From a checkpoint of a small image classifier.
Data: trained on photos of arthropod specimens (BIOSCAN-5M), 48750 training examples, 62.0 epochs.
Rows from block 8, named by matrix and row number. Rows with one number belong to one channel. Each number is 128 + 24 x the weight over its row's rms, rounded and kept within 0 to 255. All counts start at 0. Numbers have three digits each. After the name is the row's rms in percent of the matrix's.
# sq0: squeeze pointwise conv (model.blocks.8.sq.0.weight, 128x256x1x1), inputs 0-85
# e10: expand pointwise conv (model.blocks.8.e1.0.weight, 256x128x1x1, transposed), outputs 0-85
# e30: expand 3x3 conv (model.blocks.8.e3.0.weight, 256x128x3x3, transposed), outputs 0-10, a 3x3 kernel for each
sq0.25 095:110089144130094124143100140088118174137091141124137163141146195135081126134105142123075113125126156172076140128164127166099150114150146164153104110064111137136142127146180136126118097131139135165148143143094175125116128142111158144163139136119160127114137173
sq0.26 106:103129082080161117125101131100147127151143157111092108100087117112117105143178111121121133097134094146139171115147137084144134167107140158159171111151166085148171113131130143158157153105136117152123099140134146156117166123152146078149111141106150128169120149
sq0.27 096:116132159102145158071156148121101105137163145140106114130116132101132115132090136124107145155116161126146142149088137101106091107160140088113126124118128165123088162106135159173145138130116141139131161147135096129139155128142132152093131097103100131150099149
sq0.28 104:067130133142107117161105138166095093169142137133153179124143175136093133137137134143118107138148163117101095155134146168094141100100153122140142162129147130120104150095123135090106128138145136088136136145127104139144133151088177135089133133160129157139119155
sq0.29 101:100136145110126201143158123145171147127119135125105095127110160136151159139122097126130127093127115113082086106093181135131100161140137160097135127145121116166139091134145122123154091130139138152139125094174138144147134152148113127124123106098091098135175137
sq0.30 101:159143132137175132106106117140128106138112124161135145143116118113154122115115144141134140138106171056126093144167127148144159146155126153136150150123180145134079128103127128186155132106106150123140129122119145105141090176139148153083169102158144093121129103
sq0.31 100:107122077115176109092138140120126153168122153123152098135149163115132108196148120123154157134187099106090108133117122145087137136130165169130112134111143134168158142157185103116129134094122121147148151150118147124135145150122142142126117131116158118124127147
sq0.32 099:142133108142092146147139120159102149154160170150142163097144121121140122176150140102128151145115118141160185106108065144121134094110164111106141142133115139129091124136108136163122140106139076132091116138115147118130104122127098112110120108146134130114143171
sq0.33 097:120143101150157176160107115123131117129153116109123104119140118168155086102088100157145107105135132127148136109142108135168120122117191158074107137108081143158115133095166120128093171132135122153094146076141151130124102128111096127128109128113091164118121098
sq0.34 092:127156149148163153112104131105167107122154142154162095139129117177151149137123141148108160125191157132135156114138124139134139163099157165072109133160134139123138102116122133124130146162132110154127135126154138159069131120151111114113124104144153101157115100
sq0.35 094:120166156149165133123168134120137139100117126120126111148101135147172189117119139135172142129166173115082146108144129132123142128137152135086114103093133156087142123136111115136144104143143123123110093094156151130137134136106136157174162105115106098143133105
sq0.36 103:144135120137088145129131095129161114168147137167117159165119091119146114108129134094139088112163167147150080142131085130084145119141077093165123127154140133149115141122114092119134098149118134126062132142129143109135116176134131121107115128154120148067098138
sq0.37 110:109140164123073140123152149118115139121094108128127122124116109110098131085121095116142060176115163163135100088166118155125116179090132127112144160110133134145100120100099088154106156143101110148119106122142131085122117142091132097134105176140149093106153164
sq0.38 105:151143108094104174112155139143129115173100124124143094154107127125121117165129170157127164098100119142159174088101160166158142152121169141170123127085127163105151091114127128130106154098153191177159120127102152110119120098155131128127119129193171109123145089
sq0.39 100:174085120107097121123104113101115141140121152106146108133094129149113088082107115131131146101141139165139103055123092114142151161093090125144144131113107147160113113120106092102182132139137161142095101081113156098086113115119124110086136142095151127107090141
sq0.40 085:105087151121130138150124165121137152147106111129111162149146107154133181089188127082144155141117131169159109141103147108116160094118128141018133130112135137150126130116174104111121122104134112145125142164143164116094140139133090109157125157136141129104148178
sq0.41 099:130164152151112117099162104137139124115139157126110112144097153146142153144109136125139135146127112101077121138130111129154074109084094091115117164126145156129155153106122119092153140125119129145137117137126149119140136120131135122145149107114103150099115106
sq0.42 108:135121143105138136147124118131154125108131077095113162171111097136104150142116156122120112087125157151118142092152141083091112123096089174118137115134114104174128140127115149164118131130133117157121151140176160123135111119160099144132130163133126133126113181
sq0.43 098:194124130133154139128120156126096069127145092134141125121141122112124114114146114126102117160139145124114099139132094132104117083111121112110102148147150091088080139094101091171127140127129130164146135162140081124127139133074135124111119119166095129105133153
sq0.44 102:105118154146123162121053163141173112143086143100162133138110186119136151082113099111134109111130145086174132148106173133132145141093136148131135131091142162114118103132124105076178144127112147130131091111140141149102189138127123128089083118139128147157124112
sq0.45 098:107089115105122114106078135132160124158120088173132106100125080106104140121147158115068151090126112128124132094145149139089130150120130154146128085096115108095121068141128129173170126139135112137123069124148143139128129132110115103158064129109125112143086127
sq0.46 101:142133086151146119161157168078153105123158135132164136113109126110124144112117082153098111158095132157135094131147116128107128112151090080190121095126157145132156095122118111145120096148136139145108125133154158118133125126153148111122136145080133142145135104
sq0.47 110:116131119135118155173134105156123155155141154116136142116196147110123109094114094124055168098110127182128092119122155111116127167125115125190164101097161118124124100151135139152161147130142165143135098095156156153158093113137157131145115168139143146146129144
sq0.48 103:088134117135111108153087151088137071130108102097147117156094138127130098106110118124115100107145120111083130176127105141118119127142134145140135082123130128116099122114136095164114133139136158143170158116140116096097131080123136147107164165077088139077137155
sq0.49 101:126113103131136117101132122171101137152146127180115141161130096103135151141087100115093129146134074102114080119116090115133110139121103131099157152122125148132136154118120124143154190131140115138087112152120142134124134152114150111135130097075139143115102110
sq0.50 099:114119172140161110116116123117112128117108095149151136118140123146147144166139125110128117154138097141094108136108167121114120123128124098127085152141130079094119150105100113135136133101151154087108149158101138111135162096086130115083159096120127099157155137
sq0.51 094:111148099100127149132084138139110136155114095130179138153149162102144145064138109121132109134128135135101133176173138117090108123148098099161106126108112134161152136142121109090114117124132146122109117155075115157132138115171107126175129144131157156110102112
sq0.52 100:083115091108167131101097134077119185155087136110164128127155169164113111115158110113120136116108153099076088121096129116113127128127133164149151107116111140103142132154152100132152144144115111134125102143114132122156134132088149135113143120085164130090148143
sq0.53 089:139167121137134122096145143108150096119062155115169142142130168131145126098110071094159102138137158126112149139103142149116131103145135098162146145122110124147159151153093070131175112135145067128132143147121134085134093149104107143141151103148132106154158136
sq0.54 102:168152113112127133113140091125136115089138145121089092116127129111113134182108158117104094141148126136180150108105130123187110135164149115097159101161128117096109087101124125148124098149145087147148113081166121136067111089130108097148130165113143130137143135
sq0.55 101:140148102109130172090150106156141076104134121148134113124141162186100136125130153140129137127092119121127133098170143158153106131167127141156101144140138195119139085144211141125119173102150103115106141085150127097139113111108124147118100161109092138112119135
sq0.56 093:097126130101134126108130111143125155153120136161129116130124126086121148131081140099121085125105090126100105113099162164103144156176112113133101123142153158113092089136161112095102093136116153138079067099132161104167120126107155139126127152133119139148134120
sq0.57 112:166149163128113099119174101117115116160150112141156117104134111119130164156121102131136097150103110153121118090160115162154111105113139149093114121103160182122092119134150130067131164090183157168160161145138144113142118134097145107139127134157154093171163114
sq0.58 101:131094109095118178124125135152130145131126138096135119107150123147125071122098119117125103130099150137130137125133120141091143119071114139123120130179103119085122101115120116143135126132127096122105092142110152145091088139114105121093121129162138125088129137
sq0.59 091:177060113085137084157127117168144145147171106134074130070081150138188151150134152144060131110109082127101150134134134125103135136141099171181110103113155097110148094138141142111171129155095148164135127111128147141104083121135136133109088131113113133135121088
sq0.60 108:138135134108122147102175077164156123143078116140120090114086088116110153157145132086123104097089140109088131130158121102104127123094152144119146144105128098157107138110141139152106117108108115113115147099118141141112129080119122092135075127097097152113080093
sq0.61 102:137102121154136104162177138106140145136118154147128150108103113107086118101144136136117166088131135123130086109188106077111104099126120114101108094119126157144125106132172146134097194133108134088130130140128145145098154173121162148063124119135115126154118124
sq0.62 109:101158124095096205133149106131102141081153127123099147107154156154095142163115136115108111109125085122118114101138120131157134178090137106120125142104133126104104121108115137118089120094117099147114135151121077122155126109095098105138179179146124118129084140
sq0.63 107:146086142105111135108119122137103115135158129113137119133092175104113134133146102117135109144138216064105099093088137148099143143102097126120133137058092087078065167095139112129123124150113122137104123124118111115135140107119094150134143165112135148141108083
sq0.64 103:134109123124128157143130156090142169100163131119136097119182102094139130108139106146090106123115120123117168136151149058159124130129091141141132189146082145113173110105107095114124136100143129112108142138150129069136160143113125129139134130135132125155151091
sq0.65 102:133137102121108148139171134120182147072137110127156136113170135135134128129086118116110134116175122175185161160144140137117104099094143126094106096139130174151129131142131131130141179108129136143156126150101098145140166182123149156125148150105132136149147120
sq0.66 100:171158128092140104141113120128139114125142149110062106140134132133130091144134112131082091164114089109138144142114094158142131114076141171096110079125135145107154119117149128126170138112136082083145164147151128164148137143156143114157140145091127113137115119
sq0.67 097:123142134168125138132148142174154135138169207164181109140141195140160173135152112161120124151162139116116166139123142081081116138133140132144151107136140123103132138130140129107118128145118113135116149144139152169120143106146138141114115129109136147145108122
sq0.68 097:139136124163134116122167125108129142115142155136146134121135183160132157143119131159133175141161138133177140106124134104146131102126175125133129112158156152132141106140136141132158134105153178160128145126100127109115154141114154158121153087121084122166099124
sq0.69 101:186147127143157122151133115099149134135126177155150139125142142110154175135126120121132146164148130125129057130148116102123123121129111112139137163095141106076121127118186145119152104120147137150156143162104140086113126123118128127112159152131127143126146143
sq0.70 087:134136141124140152109143139164121147127192120141112139118129139104162119140159174155129123132145147134133076144188140141146153157156123164102104122190142109168151103169126155107137143111155105138112114134116142133129124114136131095125125142143161135148136129
sq0.71 090:143116133132115155128150131158099146121159177140154124131146146116156168132140128163131098143149156115088133153122114139099135140108121130119118096123151149113167131137126152105125128113123116085098153154111113119108122121134171165103144116150150096132157083
sq0.72 099:164115145135139141128135105113112109146182143147134158131132093130153122078149133164115145118158146107131147153154114121163123149158180128160108118101131071155109124099161156119147126106064153154135128156172121105125118129114164094091122107144128128161157140
e10.25 103:129153139116127126154087116144123111143105077098157101099118093174111135167151128132119138127135162081081116146174129157116094169109170157138138112124138143138146140140116164094145113128114089112152089102145069136168114077134122155154112121099141123163157131
e10.26 092:161134121081147122087124167122118106136102055169138143094131138102118121138077149094127110103115161124119173111088112121137075119172101173111096121127099153135107115159128114109140115119122137114128098133119161145089126136141124126173168159165111149120093136
e10.27 105:107147119121113119127132148111124093109144128137106086137128133119115136140121141170177129109148151118099162121098133105117129104118137118097107130120165120108106091165104137135117160077158098159130142097119110141090132128146124130162102103093099100158120113
e10.28 103:141148127100099126095123137127092106125146173095116129151124070112031104159129135125081111110125115131146147162143125098128112150110104102156125104136115137135106142132146160132109138173126135124089114124160133127156101104144093123138136164126093101119100099
e10.29 103:118097102128153137140108134147098097126095116113142136128156172099105150119126136142178111140131105101147118118113117162107186138170149122105153160115130141144100155100151151131150148125164147126120117136121126107079114131151103075079138171124133176133093108
e10.30 105:157148149155091069096113152143108114147073123125111133101099142111114138112119166138150126114154151111149138119110093131153095147129126143166139132106142088130161095114118129134113126166112127087134141175128100116137109097132103132120133121123159090141096132
e10.31 095:120150143136132123113111150094124135123073107088175094098114123133120135158104125161153145104164169148153146103112089153148145135126111150123134139160122151157124160131138103154134113160145152110145132132145085128103133060123115178168119084133120109077113156
e10.32 109:142158105106145155133126109143117125116158134132125124129134133114145141113175112133095131126125118134120120104122109153121132137156152103106119155113078069157158092154129114117116140147154137143154122099146169165118155118139103148147089150145131116168144105
e10.33 101:142087146115155129175140079126086137110130132116138172144118127106079118147102087140130111181123091118104105080125156145133176137154097181083106148126126098135148110118111124091114142131147123133106110138154110139146148133127135095141124169098091122132123122
e10.34 093:119118130166084126111139133137140115129091136126169116141144136105154105117122111080108105143141118096158111123161096127121138111134151121139108118129144114141115154105128149135114118144148122148084153216134173135134112064121137159129133151132119093121090136
e10.35 096:090100133099102099138178101118133111109102135119124122123144160114121153111126117141105149131100156135116116156091113138116125147142128171149171113108162084134131149114157136182085122117128081125177119111125146113120153190115025146099123121124133126140105136
e10.36 105:164102130131133174175112131109142117101131124111123145110106134160144168084110088129144179137143132154136111088147162048103096144107073084144112127125105138155168153163119106126157093093140158147095140141118160113099139136151145118116156151126134106124124127
e10.37 110:121156122076133146128133177113124113140111120122126125094143160125157123174149118122094157093100147151148127105102141166150117135160141134119126120122111142088140114139148116152156141118099109115142144119163136095139188084125165125126132109166090179144157175
e10.38 098:155134130159119084129089144082152118072123126150137117136121111091108161121134110117134130131144126128130097186135123176132127155115100134112088114123131074110116176068133097114117120153119156123101150121119113108149136121147109123162125111172112131122091121
e10.39 094:119122103115146096120168169122108117103143086128133158123140106109112131124113091121117130157107158132111099128093117094076125130134153157149107117132139083118144107134117147134196185135117125103128077140127123159112142123117109086122105086146144117140112126
e10.40 091:116168145144160124122115124120128128102154130135109094119133103142123114129162124157137119081149134137145097130127153114186119150091135132136142103141125085150153172159123158115105127165128108133162115143165122124155120107143111131162106088149135104169161123
e10.41 095:158162159133162128082155098144137143098159132110146166157080136149102156134154089122139112127125121149096136127158151153151087098141133112135120121119080142106130106175137133141114119105146126128126119151130125138108105139131122142122133083149102117132137096
e10.42 099:134100133114178135134096104123154146105173092122131195137092115122140138123092133119101109157112106116126120136154146112158094137117146144142135113128124082140078099138096125082164123124142138109115109139101109168106121166129140129141105148133133105155132115
e10.43 098:139141104130121165135084143173137131127156144115151112113135162111089128129160136132169117113141121156132096103149120109128126060122114090162106145091116092154156167152141092150094117177094134111136130109106152133143140103128120143132110128119127099077132146
e10.44 104:192139142142142172126081079119140105133064124144115137099113133093094122148111133154105107107145113158113123095132084142111081117097162161164125147114093133118113128089144139143145119143116111167119133087117133099138136123113114161122107139143170142102128146
e10.45 098:118143156110092094123160081120127128125134157136144140089138113141149144184157167117104106195118093141089103166098097098102096161131152113120125206150096122155177146140121122124137132106154116158122137191144128090122157129098126099153123148128109122121129140
e10.46 109:123120162108111090151118076112136121113112129105127127140115081132129095126106123155101147135094168142130109111127147156146117111096124139099099151165145124174130102124109126125156122134103135095113125069132152076142127093130098089130120112119168078132144123
e10.47 098:129150131145139092118124135172155130149113121114140124180159127104160112173121137127119111126104089110082129091096122172109137127149149135094151132141129117140138140115116170161155172115151102099115150156145121157157178146107111108104100189107086094069092137
e10.48 102:118082125126169121162124106127111126135130091087122177146168158152129182113139110106139133143146161131108092103081150114121106167136105093154160143107134106135158114165137137148125149078122187108129105135141139166147166137127104082086166129145135125151109108
e10.49 116:179141123086086076148137123107133109072134115141127139107114123154114139105123098123137126158146094144146222092113086119134121118167159149159143088131116139139130158176136140101116100123115135167143136092110111112100136137136124106103113151126123152115142130
e10.50 092:188114152128068114138133115147121134134127107095146161104116168127124134142074126131107120143157162155127143108082101124123106125165124143117111070136132116146129105115139117155110064131136153137122139139118136100086120120154119160127171132122124154104130117
e10.51 097:094142173150117097142119141132120074126172142129121124169114136126133108142129104139155116132158101156146105143124140134151130129112092131112158149136099136172149158156127070129122104143126117093127176100173104106112127089163165139129095077134145148097110147
e10.52 107:110107129101164114138165123122121127120096147105131143093133135134118107113096135110095106124136136110153124105138135124124121142139148126182142126136082110128141156141122172095143091092131100148138153135175133118104145097130144121092126164121125111157171118
e10.53 090:126151139094163151120114122126088086171096128111138130120112130126126145088145058169141136133127042151117090148170143107155114163117166119143132169137084146155131123104127149100132121126091125134158182179119150131128129119119136162148161143119149106123144125
e10.54 106:161121144121167131104133112083103135112114146104138146140110152115110157118126104105059130124100116105078116171138120123124167092107118104128122117137119124127094118178136139159113119154139160100096114085088123160102137174075119141116136115081155154143144074
e10.55 100:094106118094163137141118136122119170155125156164126121112134112129118084181089143135145144145142124132097101162106139112145121088116116126076149137096158133129125146140115132115099171103185153128138124079155139149139155177153124103151167118158112126122083114
e10.56 098:103105120140148119132155133091107114171114130157133140087130141142142130130145132162120115157139103153124130143147095166151096130137123148105123169165119118139116149124074134111157113097105108166109165104134144082143125105101146080096106153125124094135098176
e10.57 112:135137141153090141078130119083104147090131074143097106125152115119157085141108141111091135167128150128141125145136125172108116079147133108121159167118119144137127107128076075119120121116127145165086092153101110116165184142136097163153153126138115121125113116
e10.58 095:077123105110119149157126128127132126139079149175149141125140127109169104102107137166079162141134138164102130121104142112122099135121132125089124147134115172154112163124142132137150095107106122110071186130149110068132086130157100134123124091174108183163128149
e10.59 099:094114173112107118167137153175148105156122118149139096152079158120152168131140182108063095127148132143114127087121140138091119139145144145168082126150157095126142125121127103120135180103115120141120141087117115147138068141142108132097110092115119129133132152
e10.60 092:109128108122076083141199126098181137080130124125084162137119139142106166085115103104119124133104096145123087107121101119131134110102165144085124130070111140098089141151174131114132148117147090111133100131078153128137162150135123135134138132107098128096130099
e10.61 100:113101191167126104138111133142106136148144094075094130141124115079141098166142124106154147146130175127146136134106117114124128170135099122159164118101124114112151139202159149111155135117117180116106146129146131125132095146130148159139170155130116213160175138
e10.62 096:117115160105123143099156117115102161115140120127120146138135120116121156136079139122160114125114141091088126079088158134130141099132088166096127130121154107154112123108160110097100114112129135138110142129118080141098103091135156149157137074157131154131148110
e10.63 101:128173106104151150106160159162147159138124101088097140154144194169123133117207092151135139141120117093128118100183119106110137153161171133150124079121132098104111151154116149109093107104124131137126144120129136166143111155132171110111126124181058142149126082
e10.64 095:163143108119177106135090140128138121132119127075096166165101145142120134130107105090147161138107148149177172152177133110126151119087152125149119134083120117166091111107130126170122085100162169123106101137130124114089117170137131129119120109142115127082125120
e10.65 100:133105155138123093131144136139151165116170075108112087151137136117144092116130155106157087111118133129145106161105161112164143122113123128133122117119170104127146106157121142092095105089122183148108099122116120101153115129142108122127154176121089095154136095
e10.66 094:130127103107105049157141092148112090096107116103126144096112118143116122113142130096128157126154151129136117133120128144091141129109143147131179139128110120118141130094122129073135100135164150132148118105149177152112116137107108142141114120083130151094159171
e10.67 101:099159102135072117131099112143129150143111139113132094119158160126155112122130109137073102084169088132147131120123127117174105149110132127136140124169167160129152157089137099166106143095140135116158152092108141144092125148120154098118139114093121111125131145
e10.68 095:136133129133170128116131125103123160154128115134143107022147122139157127161117154137104158140124113092101119117151135151199121122151148104137097122129125104127112145095112120116149120120073137150139086149116114114091132057127122101133160084150092136121140149
e10.69 097:090119100119173122089144138166115074143086139103132134133162106131140135112102081121089138092131128134119137137073150123128097092126144167144095130096120090104160110088119102117146087195127150159135127166105141105145127123090124132151106087112112135090119145
e10.70 089:146133137156129097126088055155128140142131093141146117113162114103133119141135147122140155126162158090128118108088146120134112148147117107100117114119144133137100146096099105119143126112123104063086104095131165141138086086156060158130141121122077107057130152
e10.71 089:154130132157084092122150098120065140144114078151093168131134130081153124126135111138064095163171123137087141150137141145160134163147112158117129100120152145135099158092099066121067124136108148114124152095141133136091156124144109155128129101090117134150110191
e10.72 098:191179122116156121126126148123120094168095133186102105111145121103097107120162146128129134057143156085135112071155104176137149146140103135123162109100131116091128125101145082141107121134148102149118157153111151149149147104138140141113128095153130112116116138
e30.25 100:115161135148103138146163098137139142118142137096154086089125126108108168101115120131096120145127143140096163132132123144136126131189139128155111148156165086121113119111113102127120109154109088148130141074146116163180124131161147120139123201128155146144163144146088153073140147210124112110138137131
e30.26 101:136108122114127141138130167099126139110127127164069146069126110133131142143127145126141115150128125115144137149141102123159102103141139084138189150140133160154147183128143169152139144175103110109101106182148145134117138120134138129113162155110114105149125082127134119128113098148096137108101114129
e30.27 101:084124101115100130120110135128138089109141135127072130152121096147140139144147130168125071121113138117150129109091129085103103106117130120123159077131134169137112108107099121114162129127106148130147130133076122110100122153114136143125151113129140134134136167130123086093179123137127105135109144154
e30.28 100:102140154125147087134119124107123108098164116131114098168118144119137145119117149142103101120160151178112170114117109115157130085111114131136158136132114120161143113107131182157144085148100117126116125139104091156109126102125135128132128131162071130113085104137092130124159158122151124093103097134
e30.29 099:175117130090154084131118125134145115143146084104115150122111193140141100147150135130162120130092127104106137145128132123092120153164160105153141121094133105100149108152129156142106077118106122123128187145076117117110107066136161130146160137085137163116133130101178139175122138103158172211090138106
e30.30 100:160153160132156109114162154117123156117134176109120133087109147130105134189149097151121140137124095116104070087109078113098136081166147141133130154140114173144162163126124130131119162112099181117113124122140143159135110136166089168132114099169108141116158153111091113123116110159108113112087142126
e30.31 100:136144112130182144152152109113153090112117097154103132156080117108093090071125129142102138142125128119140087157127119125110133142109143108158153129155138117160173115135175115100103152117131092096134094083130149130070134132124166166167136145132106136148116120142113138098121137120145133085136125157
e30.32 100:116153130132133135088177107135138135149130121132125112075160111104137116143129119158103127111151131136145145105141098145137111120138124121141118151101179136123114168135116091154115114125170129085111130123129176151133143112136143163106136160111131111140133053132116111119103168137081171131141128148
e30.33 100:131106121137133125127146124151095175093149104164107167100127133169104120132124102165098111061107137099134131106161110136163095112106115126121098129126113160115130113117178142136099155125154145140129098125117109116128136143144132109131120118148107101146142109105115127132158082157165091139131175136
e30.34 100:110180168119148114151166134102152124159111145155142177140100153097067085110138126141122133106128125135138101094112094108124101132153128120090134102085164136168074123138119112132120138130110116138113114123143109151140094144157114107128121154088100125090124105159116146110104130110137095119109157166
e30.35 100:158116110101126155151136118124128133124145119130177133124102126129085113130123138121151122129146139106148106127144126128133088152152099153130125121128148093113132126110120145103138117124141130140107105123152127155151093127103095184142146102106137146106122115092129115141128127151147084132122119124
e30.36 102:129160133119131143145102160146099141113156147081105135126119112189133164120143133145112132144122178133114144159125133179128147115108111125153117125144097127116150165125152194106168100166129090121111157126107128157155107157106126145162137084101153048108146119134162114111102141116115103095101128138
e30.37 103:129152143137169161153095151150140146108123158136127142121097092119097144182110093128120154116088108094130166145108111125173121104107041135128154122117128151128150138128123121096149134160076142101174106115152119124141122154121132120134117138140113102132111102097151069164105142176136129091101104111
e30.38 101:126173140137130143155152143164139116111128084111112111109133063109141129150131125121113151115152130091143159141191089154124114148146137104129182123164132145118107121105110105121116102152162105131147116141093125167133100136101127110128130089136162091134117131110138127106185146122083095163115152108
e30.39 101:144109112110129158101134150133162136126117106123172169133140151129150150120105137134112134152131077102129133123126154111109118150131126134135124111124127139075182109129158128101104110162146120131100143159123089114156132162120119145101118103131167129132117099157132166180083127140153101134130106138
e30.40 098:105169093140174096113100154141149128153105152162121135154116156167156128106140123119117132104117122133148129114093125126104164120117104105087138192149091124114144103117085122117132125162140119151161154059167148107131129143129129128133132145128101107140128137093123139159091175078132154128178120136
e30.41 102:109137118139114159083113114130091075159129168168112117125124115134096136125133162092078119120109146114116132122120137119143134108123147165144124083120159099119120150089129128135126138112171103132154086117134119132119127099123147122178139106097116095124146083132126136117099112146159153151161052134
e30.42 101:100157099113125139086123133134122160136139100162143137126056116144155113138107132121157090130148117108132131135137146115121138113158119107128090158169160127126132121177116157138146121138151133152108117150159126088119109141091149155120144142156136096189143137151134108094129125123089132125096149168
e30.43 101:143101131138149155146128164154086131130126151126079124132121108122123135096139115134057122144111149121136096110111119087159133088151138082129108110163139110118124108181130109131126141123132114141127114108140136115155153133136085163092105067115095122176097123090092150146134140160138163147111151135
e30.44 100:108126109173143127121118154131162140154131121106132093111126090153112143135109184106137129127178138158138146124128128128089114125139182159128127126125145117121141148126102155082139127140133118096154141156134110143119126137109104164114126117122138109138097173156067117129128139105107146124097143138
e30.45 103:115179098189107138161123104129142077177116145122129095103154149131135124127119158126169146120111163168100122154169125099126107183148134135135127117122122114112150129141136115148155113139145142136159147134085101150178179103141136152162070162161128148151104104144089152132101091149129113123120127136
e30.46 099:099126109105149100126118118136133131143084100114124120147165094135104107064110150158119112173145135072118137172126167130140143126118172125110147133136169131150129145112111136064150137117115137105145144159133161141152141141197133147135115100132136109165079140104087142135139136110108146111147141178
e30.47 099:117133148131115118120119124146089131143136138178101133155138112142136152163139113116144169152078113132124163114102139100098130123155076101131124136133143132152101130132128110151116126124111080110126094108163129099126117124111150155147134166121147156131095151112149091109113103164138127174126189155
e30.48 100:115146178154146087094160128120118125136132132120160100150145130180108123124054115122117161154148159132118154152137132141116152176107125104119142131135097120126106140111118093083142090114083108146116101118177185116137096126124136150110137109135137130113168112136130114131123116097090152149146113152
e30.49 101:112116089140149149135098112139086151157169120126122129132100102121136140144121156094119117086105121192151153125131101096147152129119114144159136059129117138147109134117070139096165167093160131125104151111131116081135144136111127126129157144153150112087108112089112079129111105115127143143121149123
e30.50 098:138094158167130133154084143137116144131129164118127115118105111101164150165152103092131137166094100158171125124097117101153152149122118140139083139138136162141117122116124102140100171138131113162175162140156167144166149139147150084085171131084148147118107142122119205177122135137111127127123136175
e30.51 101:200085162126144148131139125149138120080146105090114142138133149076137108133107157107069127162085139116151122170144108118162118123109123141158139134129111143126114155146124098149134112136109101157100087109154173095133141128110164122135109139169131123096120133097111079111114150096139167121153126143
e30.52 099:142091166102107123114137119126130136163122115127123112179137150131109087153106168151064097136127108140113121131131133126118113086155061138168132144126136183141110134109130145129117132130116105106119173100112121117101149134145149138078117146135147142126107113123150115131103095083122071096140165123
e30.53 101:143114063120113140132083109112135111100127143148148142123156125098131125128124175130106079152093128087098110138146122110134107111138123138152155145185079118134111137109144088098153155154116133136145135150104110114144107098138135101142120136149127135118143148123121109158055105138092099129120146143
e30.54 100:111102141120102100159125096148154170126125175111127080115128123132118123151128151108168081132126131187175131145165092115141109128107138141127141133133172087156121136130091157139121113138152125135150124106119108133117117093132128098150154141167093147131185157156113118112121170120130129106086093113
e30.55 097:154119171113114096163119114119147127112150123118112178134160076167083122174124144099127102137091186106094132116141161131117141111110136138154130089149111099116123091168120136127119059117108128145108142085179138117099118121153147123103125092125156138120123111112112132134129162179121169156152105099
e30.56 099:095120163127138116107142125119139144169136121126144144111123083102103104149140140110157123113131126124167145145131129129142115151116143124123131125121124122111136184099133140144122105167135138138160103100144144141121132132114123104134129120150125109163103136127145125151175140146162161139129139135
e30.57 100:118173106127166128137127107141176103117146143100139108104130075113130147138122156137163084104147172141094155159131187170123159141134090111102093104142095131127152128166137160104129093154127127142122099119082073146117136162126148153098103110089191143160131135174159094135145168126137143127102156124
e30.58 103:148146151133141108105151144137144127144138169137117134127102120117078135156129142114133104132122124129134116132122110135202149143091154145139130087122116170132210143158155128139156109132120118116114157117136141114139158180096128122152132137153132118114124085091139142117125159178163130165153141145
e30.59 099:131149111153147156151127133165116180089134172117164101135133101092096148097120157114114139117122143146119138143168150091140148135136135152102146106103111111168107123107091103100145176135141072133128138120077101123152126112182174126114129104147095134173068145118136144120131109136154160127086108136
e30.60 101:109160153140135120136109142124133143111156124146094145155145114130117108135127107128152095152136148132111094127091100106117074129130088151123156102102123135123127153126114178139159081124128160153129098146172137169079122130155142134187129096132112106177118130091134113117101099144142175096151123135
e30.61 100:102080106150115117126132132135097144120141134114145127111106105154141107079138143145131156148172110127153125144106133121119125145146086101154145154168135141162134062137139132139118133101058096119135149128148128099137144078103107098137134149134136131062135163109162111134126167109169135143119097116
e30.62 102:116119186122150121135119144077151081084134158153150117131166113142142116145126153134123145130113112153125136115107112112099133134110126113104128131116157125162107089107100144142144159161123121153163124107145119127150114158128122131152152144119132148113124091121115126108137122132090134179168111184
e30.63 099:119098104142117143149135128204098103166110146097117119148120075158080115127044120117148104160112089141128156150114144080184097127134129143152150100112131102148110094132159137103107110075127155107156117168153110161077136123122112122080093094143075099109120140113077132157134157116075145131141113094
e30.64 102:093160124138135154084083129133090121112089115089131120122123063101112187133126145101149155159126115148107123097148136122136097117104113123196118126128093093102123106125129124155129133124123146127158124126157113161119147136162128129146158126085132127117137087130101111084089141129129144138173119128
e30.65 098:111147116111114130121124122178144160093113097099137151091108164093132139077145153083156129147125066132121157153100106138123140145050141108137092130127173097145091147149144144145142136102139142136112198118126118123146130131069132134149141094165126124122175124097108164145152140125127125139149155056
e30.66 099:129159143174146133143156149083099143162137138123077094158095098102141150116094138110142164111126112089119152134120148139151120134151131096128060161135136112128142047166111089110108096150108129126097139082115127152118112122124161135137139104100111106153125132130161113086121127122110116122103182129
e30.67 103:099138117118112118062074115145126110120139154119114146152102107167132106125114082099146176114156092116099087146167078153128166126142123111126117162121146119130173157117107138104148106151154110087165096141141139136119136113131148156097142107115109097119133133139104084123127174059100165152126164135
e30.68 101:121128126124140131114124132099111161143132160132132138170151117135132137105095166138177155104157146109095166123125125161113167143106127104120089100074133126112123141176113141095147105085089168116113119172144130177149118122146155148152048160112118120116150183175093157140123112133114161133054129085
e30.69 100:100149105102120107149109128130101096131111088139070118112110127133158144175140118141091146134146108121141080087165108145134071122124093134114132109124130149143154130104137151080122113115149129079125088129150148153171144117123114139116149098158111158166135117126138117121124142093179119145118134128
e30.70 095:125124169126129123164077070109121129154117133134092128145124154134113149122100099175110149132143149073119079081147119145143143114158163086136125164148153162162110176129127170115141097127152121091131133148153170133141156181119105106145111168164143124122125174144148129117146130163151117109096127128
e30.71 098:111120118157143101100157099122091093121143098108186167180143136148131091145162162128122095128140137129124129112161141105109080148151119098118093132167144140126119118133059118140112106090167114161155119109142132162148156149090092094171124125164155139114088127136110112134100103093125129123097137119
e30.72 097:132140180146109132129094145153149106105154104116136139143078081111171111125119104109097133111127125170121155110159115183056153161076120129109112142161138118122123110118113132136121105082103128135129100123141117145131093136089103154135112120133135111146128085154105122169131100090186149170120161132